config = dict(
    arch='caformer',
    dataset='microscope photos of single blood and bone marrow cells',
    train_examples=97085,
    projector_hidden_layers=1,
    ema_decay=0.99,
)
Rows from block 7, named by matrix and row number. Rows with one number belong to one attention dimension. Each number is 128 + 32 x the weight over its row's rms, rounded and kept within 0 to 255. All counts start at 0. Numbers have three digits each. After the name is the row's rms in percent of the matrix's.
# v: attention value (model.blocks.7.attn.v.weight, 192x192), inputs 96-191
# proj: attention output (model.blocks.7.attn.proj.weight, 192x192, transposed), outputs 96-191
v.62 103:101188067134125138119125170133105137136139159155092127083152153127118098083071104175179170115104111124140110122123176127142107140055093073111153098158121132075110142147117104136154113142132129090134175182114127104125064150154141199177141140114160102117152120100134076103087085172071127115
v.63 106:106127159119146086195155200163078137148125132127109138119164078113132156143127133066117126094128139209081116158164129097169176119082131094113095078105108119092130115174088122173138105158146088113125136189142099098104156107101087096155087135109156141155056098141103129140117160066196099122
v.64 101:156116094156107139211140148156116175165110128102142119130075165170174139179135094131121116197097129099162164157079151096112111101161113120094178079125141162117111136119161118086085087117148124040134098149133128084159133094130086051146136085078180109149134163127128091112125097166050108099
v.65 113:158119117077166080107085129128136139130166112109146181127161091099160159112108146132074164117143111117122091071159115166114139168119151177089159112145132168060130168200127078179124130086136124183159142156157097098108169097100157112090153148099084142206147115158109145106106119183147171122
v.66 099:150084067152107168090064121088104145090109133146172181108100076106110119132109110118095107100108189152158160101096165140107181091126154191092100085123181214117111165116116147119049106152102172058073123110109197136084117095127113171104094111094151152184139119124089076109183167182143137141
v.67 096:182154127160174141128151146151117172129128200130053130129185093108089167128128100165111056097090112081156168095089170133139117149123078096174161101143104110090143205106128116174138098123138132127183150148107155140130134107120180167124073154161143106116114159110096145161176105103111130123
v.68 108:133170108100155151198136168098069184125137148124117128104118049178191129127115145194174076146145152124121072112172145087171101095119090158106100165195109084083114147119123185140124080115113134099128112117077095157136124099107205042152104097111125157106111109170133091147115110144127103103
v.69 096:118162105097095099184146112075146176155108173128167182114107120096183158164091130101146176140145073148145148170144102191139129169099165084128104125151088064139079080173133066059053162153128147123129117190089101147160132121164067078103167139130120162094161197072124160155175096191132191097
v.70 085:096127120162146133167112155079131089082129158149115185121156113201176105135128153096173139150180082123166107172180098086170110151132118059107151124145130126075121115139109107175085094116125110093197126100089115160110137134102120089114128111153135163151058103096195110101133085070186101076
v.71 105:153132104129114118087152150128136095108077087155095102106071197160159096113169172096171151116159151070192173136140136142153156145167152099103119091122111174102095159073114178111140094150089123122096161120163178139128079143120093207156136144151136141139086104119182155089044140082068116141
v.72 087:140119226114144138077090154119073063081128082145130164166149135118082111142119170152173137120196152098144184081152169115131094139126096136158141169116155194181123059115139130118107080096114072126142135164151100082176165158072124092087150088148156183080128113125138140111165134096104164151
v.73 090:083085097100143113101133132135074131094128098164119179178081100181180118146088123146090159128193152185124131138185136143140143090148113157109098089147212148122155133089139102062115068139122129155126115116094105124042137114078112153149156118150127115114116167093117057073126119140129075103
v.74 103:187189170074154138071152167102127120152155123119180123137137129101120128096174135162123130108125104080069101097116104084085135164160139090157138146125126100092162095110153163229182174109140148188143103093152134114154174131106124167097098152163088106123119106124132132155184136105144198126
v.75 093:092092154102102108186112134121117137128101185087137181158091119179123163133164152144131138086137099166082180164078086142120135154083159127097102145212104150097084135077095157158132131144130080077138126066154136105132149139136100167134075160156104096083170099147140185104112107088134072166
v.76 096:132183136072144149188119138115109211106103095104110152113096118134096147156125163157142128133134130092104103112161099121108144083169152177140162169084146181115135088191170114119127128156175109107119144182107125151153182101167145033064115097103160163168152102162106132136184111213130116124
v.77 095:111147093120137140084132121110169145123135103079139108084128155139170147081128151132109188124146126076161134159099111141125170130103180130096167073137117157128056170155200128113104172121134161099093087135226115113161137142094038111092201100159046070088128128093142137105050156124086165145
v.78 101:079085145112152195173101118159116181102153085130126129156107095066107095105085132177093144114146114143113151142109131161073137068141130114147097119068100142125151086098155091132091214111090115077119179157172098156113126151112145132129113197086143127160167118166108118118189115175122159125
v.79 097:112146125101090117077107084140089069111121087173179145117076146155087132124140104177054163094127097094141154155106191158100140107145128175092102116126111158104161141177092128151100094139117142202069161089149185149114121135143205120118129117101134175162085083131147098090150168115144139106
v.80 101:083124104181114170118129144178121061106142098147093075162174153104048149139126105054110086139127159166168168152145178112121117129102144139172106131110119140185138166102120091134118191161127106077145193100105123102146064121101083230160102121121081089142181145079123133152177156140067131171
v.81 092:113086116150134157101135164123122136168091184153092108110148106200183097134114143118104098089135118129150096128145136094126077090144102172084090119183170168100097151139095092153101122148092103083111065141139114170101137108136129197119141077113124148063119165200163160101073165153138094084
v.82 112:204094160089097124128137133164158107172125081085120085147117154141090092136180177172117142212101149060093146162085145131086115109183173183181125160129126159211161071117177155128083082135126141144128143146130167134186162076137130117143126104134145161108118107120139110097112103071148099114
v.83 108:140085195111100107119110108188179086090146069175067134143156211103113099125096179143126151142098131110138092113130122096099134110165160186130177182100131112140152158114208133101133092138155111171119097112148088134143141157089055125149198130186130136161125086174089148127101168085162165135
v.84 100:119105128140176097094157187184147139105146101130055138109181170114082115141129124128137112080156057061145073136150113110115115140148116162156141102125144109096121147149169050101140090137147175099148120104096101148109098090143147224150136121094141150141186114141107135117105131120119162140
v.85 091:103146129113106118154098097081175131098136158122190103165090124183169084183116157099134099159116139087100148104180090132173125211100136093061132072123156167098125177187077164140152106146145079170130152100165139088096122065130179086121138141116143077125089068159154093110068095063146112169
v.86 095:083171104120114105158199071101133139133087147074151077080052177109162116070151120111169128168174070101119130187164139114114083196157116116124104137129127056160116071126128140144106129155095143168108145116125089113164167152131090076172131109149144159141142136076085136124081123109096162104
v.87 103:105142129163120168161119088131085136159194180118169128145120081161128153134113111164127102147088120189143123130115118183084088149116169133124065134131167088134138096105098091153034123098120121106120147200098111087160093165113136185150074106115130178133152216133184105180167094142125128170
v.88 095:121102169109148156086175164148101092117116139115136115045176196119104148102123153157134051159172075084143098099100122112145106168172055109186152148102110133130124116107104119104159090169091184206117152159108135094168134134120097157092162115107169169078183180089171181173185119140138194160
v.89 097:110149193099162080160128071068148100090158105140112119122138139139145157171141085128114199138155146163132161176113158171137139155088155100092129118107111088188074089114169151101073154116105081164089095166168129103131132145167060131109151118146077157155128157094132157130088128055172140086
v.90 096:077092131100140094190139148079096165121125137084094138140110065134131113141150127095128182093108123172086098152121109149151127137097183074098110131204075122185121104112082161144151102127145093057111095175130093094125108159171050116112138155144124127110157179144135131117098087162143083133
v.91 100:161060177120147107126163124122170112146062109167058083137086138094094141104155140145102208116147139076106120122154145073045108153138194091137149171108094147129174110079186088100138154133115084107072141112165113114201173161130053146119182113140128170093144168160118194136063127116058117126
v.92 095:133114099147141135190175100152168102133168110122049105160163159118115118134124172131168145120170135107147158132124090159136116100100101081105155098166090108087137111134140074183075126095140149117190173191086086058140135145081083146102091152093110116118135193139131176127099135112118097174
v.93 113:139098124109076164068112079160184066117096122151165067140080141108051086136136099129100151156063093087125122119109127151105097158116159089128118133101117131191118097087119167154048154124103113189105180101094153154175140186117140173107162156141098161139095134121141082111107158131154178132
v.94 106:058141163122083131105109115147142176118097087155154094146099080069142098080107133165121087113098115149065139143140129113074085097172193113077149174127169108103117122180102168111096132168151084146144151103123079157109131148132157031105184183141132146129108094102107068135113109146173160144
v.95 087:155127130142146180140145097167167147113115099113092112073168179133114099138117161165179086128121128061182123075092161144096178086169142178160182180153135145126104163091140140165130101163148183069140151100067100085167142079143181179124105092109131130097151145099139090083170117176113184110
v.96 103:177108141121108155135144158122142156121129148090193102149108116223123137127161173061189077172182116078137135113147071133154073108156136126135124130158161137109124109133117161068139049146076149124119089168134092122095128059114135103138058117057162138127074158169184139163104096111131132160
v.97 104:101124066086101093177095119078101170185103154118134131094105078127134119150116088195129111145069090103165065095097151104145080078112088161154133125089132094140165123125165128125155114151139087096097157203093151102112136078176134062103117128157185153167138145088077084152127114192147136156
v.98 082:110105174139143130094174170158102139131116114138108147121113158146160171110089152122173141056156093130117171104111095178157075177156115150074080103212108096069157107136061135128147085163136089134093067120139110112091083135135127141119100070131070083049137147168143161161057126102129079168
v.99 097:134093110151106089121133105110132151134147093117186159124119113067189118146112118192136155141071152121180155145147152130139116153083120124072179147064105112144076142166168137150086139122121111146134112132117163115112083144122081049088208126178086175159112111072134076100090157145195174078
v.100 096:055148157104107180125103133147121087163101128144204148124156116140126097088175065168089105121068167104080140107152173102087174059147113084141098116119152109183120133098133088174104218185159158104119128090052145064137110121136130101133145181130154132113130152099138172161194094165152155178
v.101 102:108109105151058116121082098125138136155140145118182134185157066145098176130092106131099134137094225148104157162135140157110139088126181177068091095063145122155093092186110108096068127097150082089146145186091167147087126115111198133132122122057134166137078121135147108105124148140157149147
v.102 114:159070111119078120180097114129112118180139097133149099116055142085097075176086157111070156133097154112082131120130173175081118123116175174080091130071071113190113138128162140164049153115166082096068183191143130093185108149160120134149108119148134100166169118128128108116108148182095196133
v.103 092:068096193068065117084097158130109117112081079105138086145106123115089080122143150173113148090141195082077171109135145098131100126177141138074184112103166197095165163141152155147201098154135104129143093103132150155080144156127112162100185124121150131171146055118097107121076188128132081102
v.104 101:160107079170132105091113152208096154143120136103078099156108139145094099166140092109103098141110106129168127103088160099111183064150085127120124147115141161120174158111146110088060146160133158073133172192138128066129143149100196200149091112120119110142114147150151158072147092137096139125
v.105 114:037127045190147164171108126124118089158126124176110130121138098111108047085149102081175151093096057100184108123147129104137150082139080122111148108164130141149141159121111120123043149139115154089115135130093140097123114124131178198147092090167184128109139158144126190119167079132075113139
v.106 095:121096060184139098135123170117134122123135157099139134116114149138174109147076100122152081105161063127119092107139143092157115120129113081152104095182163084123095103153122112110154181179142142095115100115132103180069103103137137060148143147119146109127160102109116130206166084209094138129
v.107 117:175141113138115141077145108089113101100163143127131096106132128122141184133111146159114184163154126188143115181119147129126142193090156080104143113106105152206069099121140094119090145095100145118157108158138113107181101159177045082121161109197078101178169114086161144087066159087124186114
v.108 103:069105165054118134109159159110113146099097113102157081127129066135165139104097179167120095121140125093138153123172128170127134186143163116140128175125146125150165123166120182089187071162110132141099083138111099160070147159085096048162206173158205147146158129126152136185098139155182137132
v.109 105:156144143105156097124118164206105126138160093166130058169170184201079103098179134093115140116163129091159141097082113118116176151109083134152132089165183181082102129109117187120145088142169126109093109123144201119122148139077173206136111081080096084135106109177170112121103097112138085178
v.110 102:138157123158162122197119164145099144147102165064112169102171130199154137165131128149099068152109121171077159122169144096184133093127139105157143073151177133081156091131111143100090127166091134094166134154133085089095100075097123107146059125102158113149172191111092188159129062147091077152
v.111 103:095175164142104109159148159091094124145160151097123100099148117118136140121158146120173093150178108094116112083120149103133102104109102133125138141212130081099152101134146133111114101128112096150148087158070088159085129114104192117145151158128216200129082104100128172113081094080165094135
v.112 113:134157162121153123073166141155158091113146108100180085111147188130084138096116140093120118088181122105127133170133093131164148162126165146220109092156189112098104121129113163121101172141065151174118111085200145125053127129091070149186105108157145100107131166104126146139071098075089113148
v.113 109:135061121111155104173137077188113142159115145150078131128069165146113086124116204129142095123162153105144100105137138112111111115154147181072108171115141144123144139090161111103148060124127141085063158124136073104163160101095118091135135135143182181125107122164140124067051118148069078171
v.114 113:077076163123093103171112152168157135091152104166168159170148098153116102175116168108111113124068171135105143123146118173125099104175132211085140172098177141108188158186155164135093104133072107166123141128069101144065162128116208085160110143142153163162094113153086114134106140142196158114
v.115 100:132175137070131095100109114128141151113141169077171112130102133175094126123180102121102070156122121166142076132125106125125094078111140122191127122173173147128133083173086104061192140124106160150108116087158131168107117124116199154099134100063148084157146156098117116196203114164099079163
v.116 094:123105114101083156051130075088138135138173095118105128158130183103082154112140126139162102103113145106140177155105102101104058178133157125127108176152104105171092134083158130099112182095132087096144160157110061133149100199107009169143103126181091101077151118110164196093136123109098137179
v.117 096:168100155129092165170114116107118080132089095167158167133086092093160158165106112152167136102126086157131124125126130154177103129143088107099117168099114122117141184162164113154122047159145100123153152210090113085189175117139134099111171151154124130160097134127174135120123120077162166083
v.118 104:160164079110169086174135155099084085146108124159079178139167139141164130131149106181193153186080112148147113119068124153111114121151123130154155145151132091101130164124116152133128100120144112133213146137085154118154108124171225187116129105074163138106070145131166156098194079115123127129
v.119 102:209119156136138067072128140098117112095118132102161204131134192185195144166102112107159127142151141175101159113172102148117167120113135158139133082167161161053090120156121085090164126152117124110156084102137099154119154081137145153075140083103076085100111126150113099177154123130125172113
v.120 118:120087061127120167077156150154194169111108122135150128093100179052149123137114109139121149087072106103183136124136107125069108105126139116097150146113132160134161127134181100131112187148128163123094128118177132149175154155142049155082193162148134101107158106113093098201103127211095153120
v.121 096:123127112195107131111154119116070042129119156075152126091105112113135154146122117142148162162116130169129120152094137162159177176065152041134116123165082101113158087135130135174075120141139141178170133167171163076138089083137163180120131125151105098132097115110115136126172123063079153137
v.122 098:157119132160168158131091126143154087113140099122041163167147141147075128104170114070141125119101114173121159084146161101068181069123065122155129115127141173096153161094156080169104094079197155102120163106119181077149119121081159171098074099087135125149109168159078115125192124130114174085
v.123 102:138118166128158132108067149221107119105092116174175109137114196137090058135136085084103096181130126164166112141141118098137173119159129176122129141150176162107157134110184169128098117162080109176088113100165165113090089103082107138125157116174078130164141128135101111138077093093128082157
v.124 097:143069110136095179095180090164151150172107095136085094120077092154100177102117165121098089075156153148114117156162092125082110160108201158103085108112140178117123131163108101096148164058125141105058142133209097183115137177110056143146150184130142104084140156170093138124138097127113156123
v.125 099:099111119157136151199123152127136152150160130165140109118150069141128123151114092181131151135123182125136129161124144136158138108110154146114126128117087095152122177112149071154053121177146101084185175191047148072164127142127159150174095145069131151152073202144130095119140135137082171124
v.126 096:104143105122109155126140151116131139140170124116083136111169092189097188085141109131146046134100151116143110153175121172175144092118101172163057160171163093116115092154082055103177137168136106142112140198099123115109140155097123143120103128076163131145132163118083116122154074132165097123
v.127 107:131128165073163081083140185175128117143149148169085147101158150150116178168092136141088095064125115167099103125162147117172070162074126163121066083210181126061085168110091096151161152139107108130119149080128088162072144123143109084135104142138105119133148139094108144158118132141186108122
v.128 084:143109164100166141165130125145111096129088133097100079171079114149175110090131158117147152101180090068178131177138158160156173122148130175119173143040177172161105168188085179150127105123149103126125119083150102158173154110162130093149161152147190158090066092081137161145135082146162123125
v.129 095:187158112127097170187144147088091181142115151086121102110109160127162094127109113143134140188109144070102158154142117176115142107125071100139096167090080188102115062148152106143135121148163057071142134118048084080164098125139121094115111108153216161080136113127102103081171138153092117126
proj.62 106:068102150137141081128203108153163126177145124107183112168138085087052126106173139143131109106140162141160188219174128160095114101113128110122111099091152136130163080128164085167160158109101131158158152096140106197078198148105132047123087108161134142110067152169167166180183129059179153145
proj.63 103:160104164120105104070165098172163111173136120123138094111086082165103158140153114120123155149141077070141140132162136121153143040141109175098132142068138119140105108125126177122148182156135124135125132083086150112110107181075134149142208104131205110124163101086158148151174155115133070082
proj.64 099:201172167092107098124121162140165126080098168103082086132131080107125129080074161118152140188101112170089145083163102074142149071098160116134086097080155117199112163108138093130111221108144169137145124165146131106145133137132133184135123095124107097113167144127112075099109130160159070121
proj.65 118:068156132070135130178117151120114137144140081094117082115086130097125123189149130109112086164128175055076149151105139123120079138160139162135061133114116166163098124138174187100097151130173147116132114165137071178165099103157126125131148155118064149141104119154135084114142091149146131186
proj.66 099:174137112146120104119095099108161167153161081063135138141075134181181119153133106122109169186109152156104135112094128112166129114138158095126178169122131081158075180151163109166086144147167157148119150076081176067188070122162078197177160130149144165134120177095133051163104098141130117142
proj.67 092:121172151155124124122148156080108086166159171093164080122141081116107122129121114161150208078111151083089119084167107178083167172159141090103141100107118113112130061144111168166131125102112167164125155129098110228142134121107152139109072092161114155131063086184167176093159168112201123141
proj.68 106:145165167077079096130162144115148117149174114130140164122149056121086080127124159169067112176118155177151104168167109161111135086140088100164153130136150124164111084124097121189142115068085100133179149136122085157143131107121109157134085171102148160127096142138123106064151154174089095107
proj.69 094:149144150087144098152121136081123107133183128116101169148119124148089080090078120142136067127128136159088150097102122067080163065136089105106117117117195126135133130156099168103113194141144126135153105160139066115080172148151139140058145147147097108188161161067154110120095131187111086149
proj.70 087:134145136091063099089086143194179096087152170170147101155084106112163151153155145162150094136073100075152138143188102142133127149105079161172148148149094163161182140110126165161114111147098130099144158124109087119182146121161144136122139080096127165114146095093110115098128153129171104058
proj.71 102:098131133138125159081083134108047126133076181158103120104196088153173087136154099120159063132101144103132129128192083107136186108086153091111187161101101111166152153164170064208160101141123170129119178187078095131135125091095180129165167123180174131081113103149090118127144102119139100153
proj.72 096:163077178112179173133089089098159095149080129157153135144103129160180103117122139095111156126114139104168166091139154119108142152138134129140178151160068092099181072152105112141112093105107143157144155109063128099177122107099170144157127161097143078069157141162085105071111105090102156156
proj.73 092:178112140077089136154076156166169105143175085069128130111091115095140150136103084136102146145079126089103147127123158143129139169109173079159088132084062093136092147118163101186075132143172083091083155101098144100157105093171127144110104126155135175177128148121148108106176127115121133086
proj.74 100:079087131124155132157129100184109149115143158128180136104080112102141172170168133166111108067120171090121099099118127139159064125127161175180148125145112229097153098099165186093086050179087078094111072092159161164092136099071132110125116126116168164088095159200091171154130145080075146180
proj.75 081:184159187141108146116076121106119181183118167157104096087167086149089151096144076157085089129103072101181192178153140142096115135086152146135148148101106045160104100164136123094075086125147150160174163124144108169144148115122127168081106163122135158109073131087143110114108088180125186175
proj.76 094:106135185111133102181203121157181165097175125160087073102090128103095125135092157097077107124125150142182126109093133141082103087173155128128112139118158131176072123147117154128147140084145084137136103098124130145127133124098066142108106098099045095140127159128169124173073130107087116112
proj.77 095:111100157132120160103104123092092165142080126142062111059145191101103135116123181087105031118146107113121160152096147158101074145107145092127132084072172102158084125087112160075194142155184114172076154167158120121103093139068152068153125158131138130154123127180145135126068116152163129152
proj.78 098:168158090104150130196195100085107139179109137098150097158147161099147143125069169127147153094183112152128156086176109171152146109172130151124114087158219080085129116138061145112142091184115121116100057118179125140081142160102079113081170160085148088152140169160187145116097176177100127164
proj.79 097:114077146151125177168103079144093107113154156088132138120124183131199147178089101134159111112156177156115127129119160118101183159148140153098124133096106107131156114170159072132143080148146169168114137072115195148153141110140109161107184118139130152141111164109098154182144074126072125087
proj.80 096:132128134157131097126061141147062100131150139075161155111114156168182163092139075083123169085161125131090069080188111117189174113183148154120176117155112093066139144106143131097112065159095177128126099137136150079183131136104108096185130081098146166116122097118169080143166161100143165099
proj.81 096:133114175087096107105114049092077124155169101118107101077176093126099126122151112197099157202149084117087088176105123188079173179105080109105104147121111094128109136118138160151107092137111095164200212102084106154121104140096140145166133137137136165074091091147155110104124153141158182148
proj.82 104:171101157138168157074153133136134166116092124163135109111134129099139164139168128123072168114177132197162155115121098097114189062160154176167110131138160088138125130087124067141144140094144122157125159101122176121096131108093130115123100108104178151072215143188091169151062165151054148171
proj.83 111:120108105102144153093126109150093133177150164154067067105146149128149116171175110051154058123152093113151096181131085133155137105123144095078065147163137156164159122146166076104169095177142129119147097114093146180122151138085110154113075165111141091119174158168102128196146103086127153155
proj.84 102:093153119109117135103120103163082155147119142169086093113136107155131151082169156132114145136175120059090111100116125211114122139079147149151149115134113139095079090147132146180134074157144057158123140133159088140137136159118104149143102080136092186164102096126160153177090138073201154151
proj.85 087:111080159164167181106128099151169111135081086145153199129084087121139163158123154097165102159113156134137166126147125074093125130115117177176111106074077144147125147097169087121071152079086150070085143178098112162090100076165089161145147108122075156137141131120094152125120107111113122108
proj.86 095:100119167127086158128162160103137098096143177174099159150176095076076126146174172160102129105092090119177170117126102093130165135061097133099122083073098132076110185129126090081202123154086110147158167119169135117061139115130115100086101163168105073085173151087161186123082119125125157130
proj.87 112:157106095097102107175132159098127111103150134140207122115105099086115073156046115166126168134129111195083162120102133063083104094186111171161123101150085121098142075150157183158077175143163135137163161124112120187098139140164141133049161112098176185117136127122121099126159169156072097141
proj.88 089:071102079125166118152105162143134104079152183189155136161152108063119122162098124167098121137116091083105148085073072151143142135130134161131138087164092187149148129139121124131167083174122156103122146186178136198106161119160175122173086141090152170127133077188126149137125100135105168116
proj.89 093:155098194139124163083071120174096151194138189162071135118124156075099105128123095126120135105111046075166157148104158145096099111133094174129147136150099171164122089153088116101119123105082096120074115134103102099077122089148196122095155130148131126143173088161104115113083110176118134105
proj.90 096:125106113109106094160159138111181080157138130094143179083168077182051136117122131144156101114102105167150167136091134106132102137187130135143116112090168090125166121107077133132145173154175086139113111084079085143146168092070085121154180133119133120161143136100174094106098173139100099158
proj.91 091:137099085140150181092110156145068098150139119089064105085161142056119152148154162120178109098108062166156136153147131196111170103155118158130128071113144114119171093128161115141181099181087163161147131146124103173084179127115146103180167134136159124142161158166105116150104184098127170182
proj.92 091:148157135124116160094146173151125090124157145156146127123146074140054122102154167193086120148148106119102118103126100122122087127179192138129094104130134081109159046150165135152103171195130108166103153150104080193150150092076127115159111096090174135164130139147163107115128190171176187161
proj.93 123:132128088115160125110134096161084091131120146125114134141104187103195105159109140040167111074137125177086156142173099113121114099116151116126168132105162083124135202136101082114135126097139200114109105098116156098134117110163153121134106186110151107142141144154109139154113173104115083162
proj.94 107:121128079066156161148156146091177093074178143122110100110108178148106128177124169090143130078159159132137132178108129065146136141157066126085073110136206113139115135154070182106189085105099145096098123095172152166092106124108156089069098149096060094114105168131098139163150100125062111108
proj.95 088:132178109153113158061148124123095110157129191174157140108138102055090131147144096128117156134105161122112138097134102153087102122158179091147150127168106134120096095127156070175132098132140099134092153167089106104087166154104086154193099124166121138142085104194160102105148114138174090154
proj.96 110:138117125143082160121099141090107131099136107137149143123159071183150181064095097104082105172171168150180142103142119094094142111122154182128130146123081137126126113148147070167124145081108074112146186167157148106104129140157099170112162128130165178072118123092087206137079158157101157098
proj.97 101:119175123096089118112148134086138071103137177154132142118136137146110086150121182084105129161137172201129187154154129105090139133111160123079106111166187116174080090163079075153166204086153141102181157077159115166123145117108062148144150170144097085136122187155124093096108146151145089089
proj.98 089:106145128145087062158124150080176140113129154151173103087199131172144153116089159186089124192099118071148113097126156187108096117101160159097148087123121159130138135180136188158140114164118083123193165106119116153129121140148187118117143123139142148106088148120120195085160173073137150137
proj.99 099:093091169142118126124136118174114095136153157135084166153077219086107140178108132106148102106062116054154095103161152071143161162096093118145081112138150115136085151104109110103130136109151202141066121089101067112099133112173154131184147148133093070196146174101075069120100162121133110129
proj.100 096:128126114107169145142133109153104093066140177174175138159092121071160129081105089121139173112101149196097162107164167123179109109200126121151100086137142088100107102179070113110116141055136154091113092132194152085087173110137099112135103153100196085120143109101112098135138095169088164159
proj.101 101:093113146124134108185114141138167082101091142101171108101046154135145085138060135117098152110133123149120139140137127049131165116193098133118105159108100101143172146109083147145075147138186133112070097082101175127152085146191074109116140145136191166170136161113158085120163160175071155133
proj.102 119:124146102118128152114172160166122109210116107100077118092114144118124080126141141074147123119118103186114118145070108151070156066172166162135114144137176049158098165140112153084167134105172140112093099088155127137105090134129131133107189158095129122117144173156104085126122153131089103196
proj.103 083:090141109073165152110165101159148127097117064088077113143130158167135128183121076073126165156140105140162122180174075141143067166152142106106099177096125089101105138119096076139135094157114160106143134121101152128145128081149138094117113164137099133093133184174168163172172154097097133100
proj.104 100:182164104105122119102156163158081094191121166151137057111142109098095122142128132121162121130140160219097134074135135145161134125123178121103134117148141116159142129157148101192146175109102119182158098139145170155160147141094078107156102112078165113131099151141119072117119128087179126177
proj.105 101:201119155163111086131124145100112084156150194099108132128164078097161164153133093150113069105168114186101105151159089145142169146161159132101149156181146089109147109108121132205179054128140169139114173147163084118093134150141102147165121093143106162088125134089166077083120172090186139119
proj.106 096:148123141102070089166154140119137128108148088125131155217171123136092153103119116072137133179163175092143187101148163106169108127079178100085115107142143141051130186156099178112129101113126104110164116178179128054134119168137104099146131136155120124110119156068157100093147071106159133091
proj.107 107:087156153128148177162069162138173090190135100075099119100111163079100125128118152149110109099063079096162137111108173160077105107153075125164107111082140144155122115099117129031110179188164145174156146154129151140089189103165183087095094176118075104128110165117143108146133098172094100153
proj.108 103:087119090073146170145143147064215094105138117114096164148121114176133106169134106107120087088140161086121121176147105133159138102152095092114048080089173080145171161118126103139151126127156086095139152138143101195123165162113166104142112187130090046142115158098106184154121095133075105128
proj.109 104:139092102123135150125093090151102172092107158083107136096114121156195112109179076136105140174174142106106122091106106104181170145135194135135156149101067119142162172108166106193064151119073102117129163116089140121108152121106111199154107132111174191117139119110131137122113106083114112150
proj.110 104:172174120115124104174114143089117098116120106170174120192121068157060129076118174159088110101119105156161116071120092124149069081142166098128117120128169144095114139152126157161147170123088103078179152156111163158085099168109131136149085103177069182093109073079160142101098162162157171107
proj.111 100:193165151111107118162182152096170109146124122186122159108130089165124126114145120168073163113083106174173086157128136143129131120099116119134079171178072094142112087174104050139114089106129109083141156094092129185126177129156142142133092113113071121088091110153152174126142097172122099121
proj.112 108:113119102147148184106075116110118168112092127162152167150142081170091149093131089162163158113170145128147119103140108127122097164089115140144164155121096111071153140103137126106064115155101050105131137118115166073102137100104146102049087140135128143112127112134140203090149150130128159118
proj.113 107:196154109120160177131186158120118080144084122111123096150136105082096153117174092135099095174109095185131107154113128114144161156145163127138096101111154056209143094152168041141183184142093166141164126174119083188081114137138141122164115110136120136100125085161103165124114152115121136158
proj.114 110:149152132089161141176154107140142145122161104132162095109096096177179081164158121080095144166161163183081104130163094066148177105150135156164080160141074125112124133155095071112166159111173165108128104146135129160163117097107075130097176171128090103172167170134132144143179118103100113148
proj.115 100:121179110122110118124157094119182149109157084108181160196163078139171136098061158129086186161182189140107163148073156178168137164095136143139176146095159172106144181114111121114090120139160073115154131140135176154125134134132105104101177103128128139097095107118111178138083116155140134119
proj.116 094:172169151186143111119103145133158153200087095137132124063165171104093143085128129119143110079136089121160137120098091181079118093092095147094133080086175140066131109115150137075096126163169168177180173126134109144100150154121194101119096126145162113148091104110137185174131209096151175160
proj.117 097:151118146104122137107124163127153136138159191128100079124153138156167095184144135069144062153104071116166145138173139130121179139127094146121132152173112140171188146138145131171123161107144172145104086170096115182124163088162106139108120172151164075093129163142094082122102142116092082113
proj.118 106:123111203142128156076109105120096118133113174151132154111117069133153080181157084121108144096125142145115118115166135074102182121141129162142175151155127150118159047169135072177139185126115095155157167125126124111126181088146097102119103076116140130099140123107123123076113111121166131099
proj.119 100:106123113148107084105075141098149153112167131112151085162102103125163098088148189140148127159153143037125160127075138135150112148088159121158129174148098214106094092115163178098046136150099109081137138172082153127132073164125106099157154161155152202162137133113088105086096126090178160153
proj.120 120:109124075104112128141154128146107123135170110133082146107130187117133104113100128105117075084172143152119089124113098141122153107121161123081097085110199150100086159096190136092129102160139169124134077096117086101092132144097093123149106137173089111195138172137130106129124139101165072170
proj.121 091:124117128134133090147066156159075172148129138108192164113129159094142128150148106118156083130158083121105098120148186094090146103117076159190148146143153136139148089156077184139149097100173154176125100158133150085181140151156169088156083076142161178090169096100132120100081078118166097157
proj.122 098:141096111165187136140150135144090162150118183145135037124051144095138104085158085147142107099102099136100136104106078136164175129126165132162111132183098145159135103172123192155161082107081138142094080192096119152174083138090101199174129115101155161167112100158121104115137116129188142144
proj.123 100:122113134164163158130082133142090109129109164100083126123121127159128179138160101112108107158166128169104102143157086100191182165077187128163119140100097114117108120094097101110111105094111106120137150176127144120118107087136168161169091110129173174112192160105100122066113067091132125104
proj.124 101:118118058093151124170146148096122144145099056167133113122135143162079141081118081083147186158112102164113145124073128151202139142163114117052163081120170062101142157141146161143156050192159092135171099082121141102095136135143170081128206123158081157139158188097108182127148152180124130178
proj.125 103:177125102131130100123157111098135092122130183095135085106113125112158118171131118159132152092114128169082100112174132092130119076188101148118132149147139112127123081172101098150144233083188199163100085129141130176153138154151119116072124133101161148154175150135165039167147136126116073115
proj.126 096:115159102082085069134165164155138158101158109065192113186116063170102101126081152168063145154125141115083128111096156123166111062132118189136153092072161128093143076140099127188098104103163161119119101164117108132114147171127071120097134110076135158131086154123150100150207155160096108125
proj.127 100:123127160096129080168138078103172118173108098123136159172110078135087081141129119131136147147171126081149146104048174183116108155106111096163145157133081174135128099127110208149091063172143141078183151118154148119127118171123111130097152142108066113163039135114141144068205151109141122137
proj.128 088:103073099141133113136109085103120175108123101190103136100103137139090140103152110107142140155077117158142129075121109080074085115131072106117131165139092083126165142142085093102132153118123109146092183106136105119096136117200141147088115171136106156100082150186176131105100104153077155162
proj.129 091:086106125134137095150114077072107183143082104210103116160134088093113145132129175114138165126093183109091147163090088166100089129177132147135171140133129132146125183165113120096113105168089139112163187146159090116108117106103128121064106116176093167093127135180073094174127166129062162072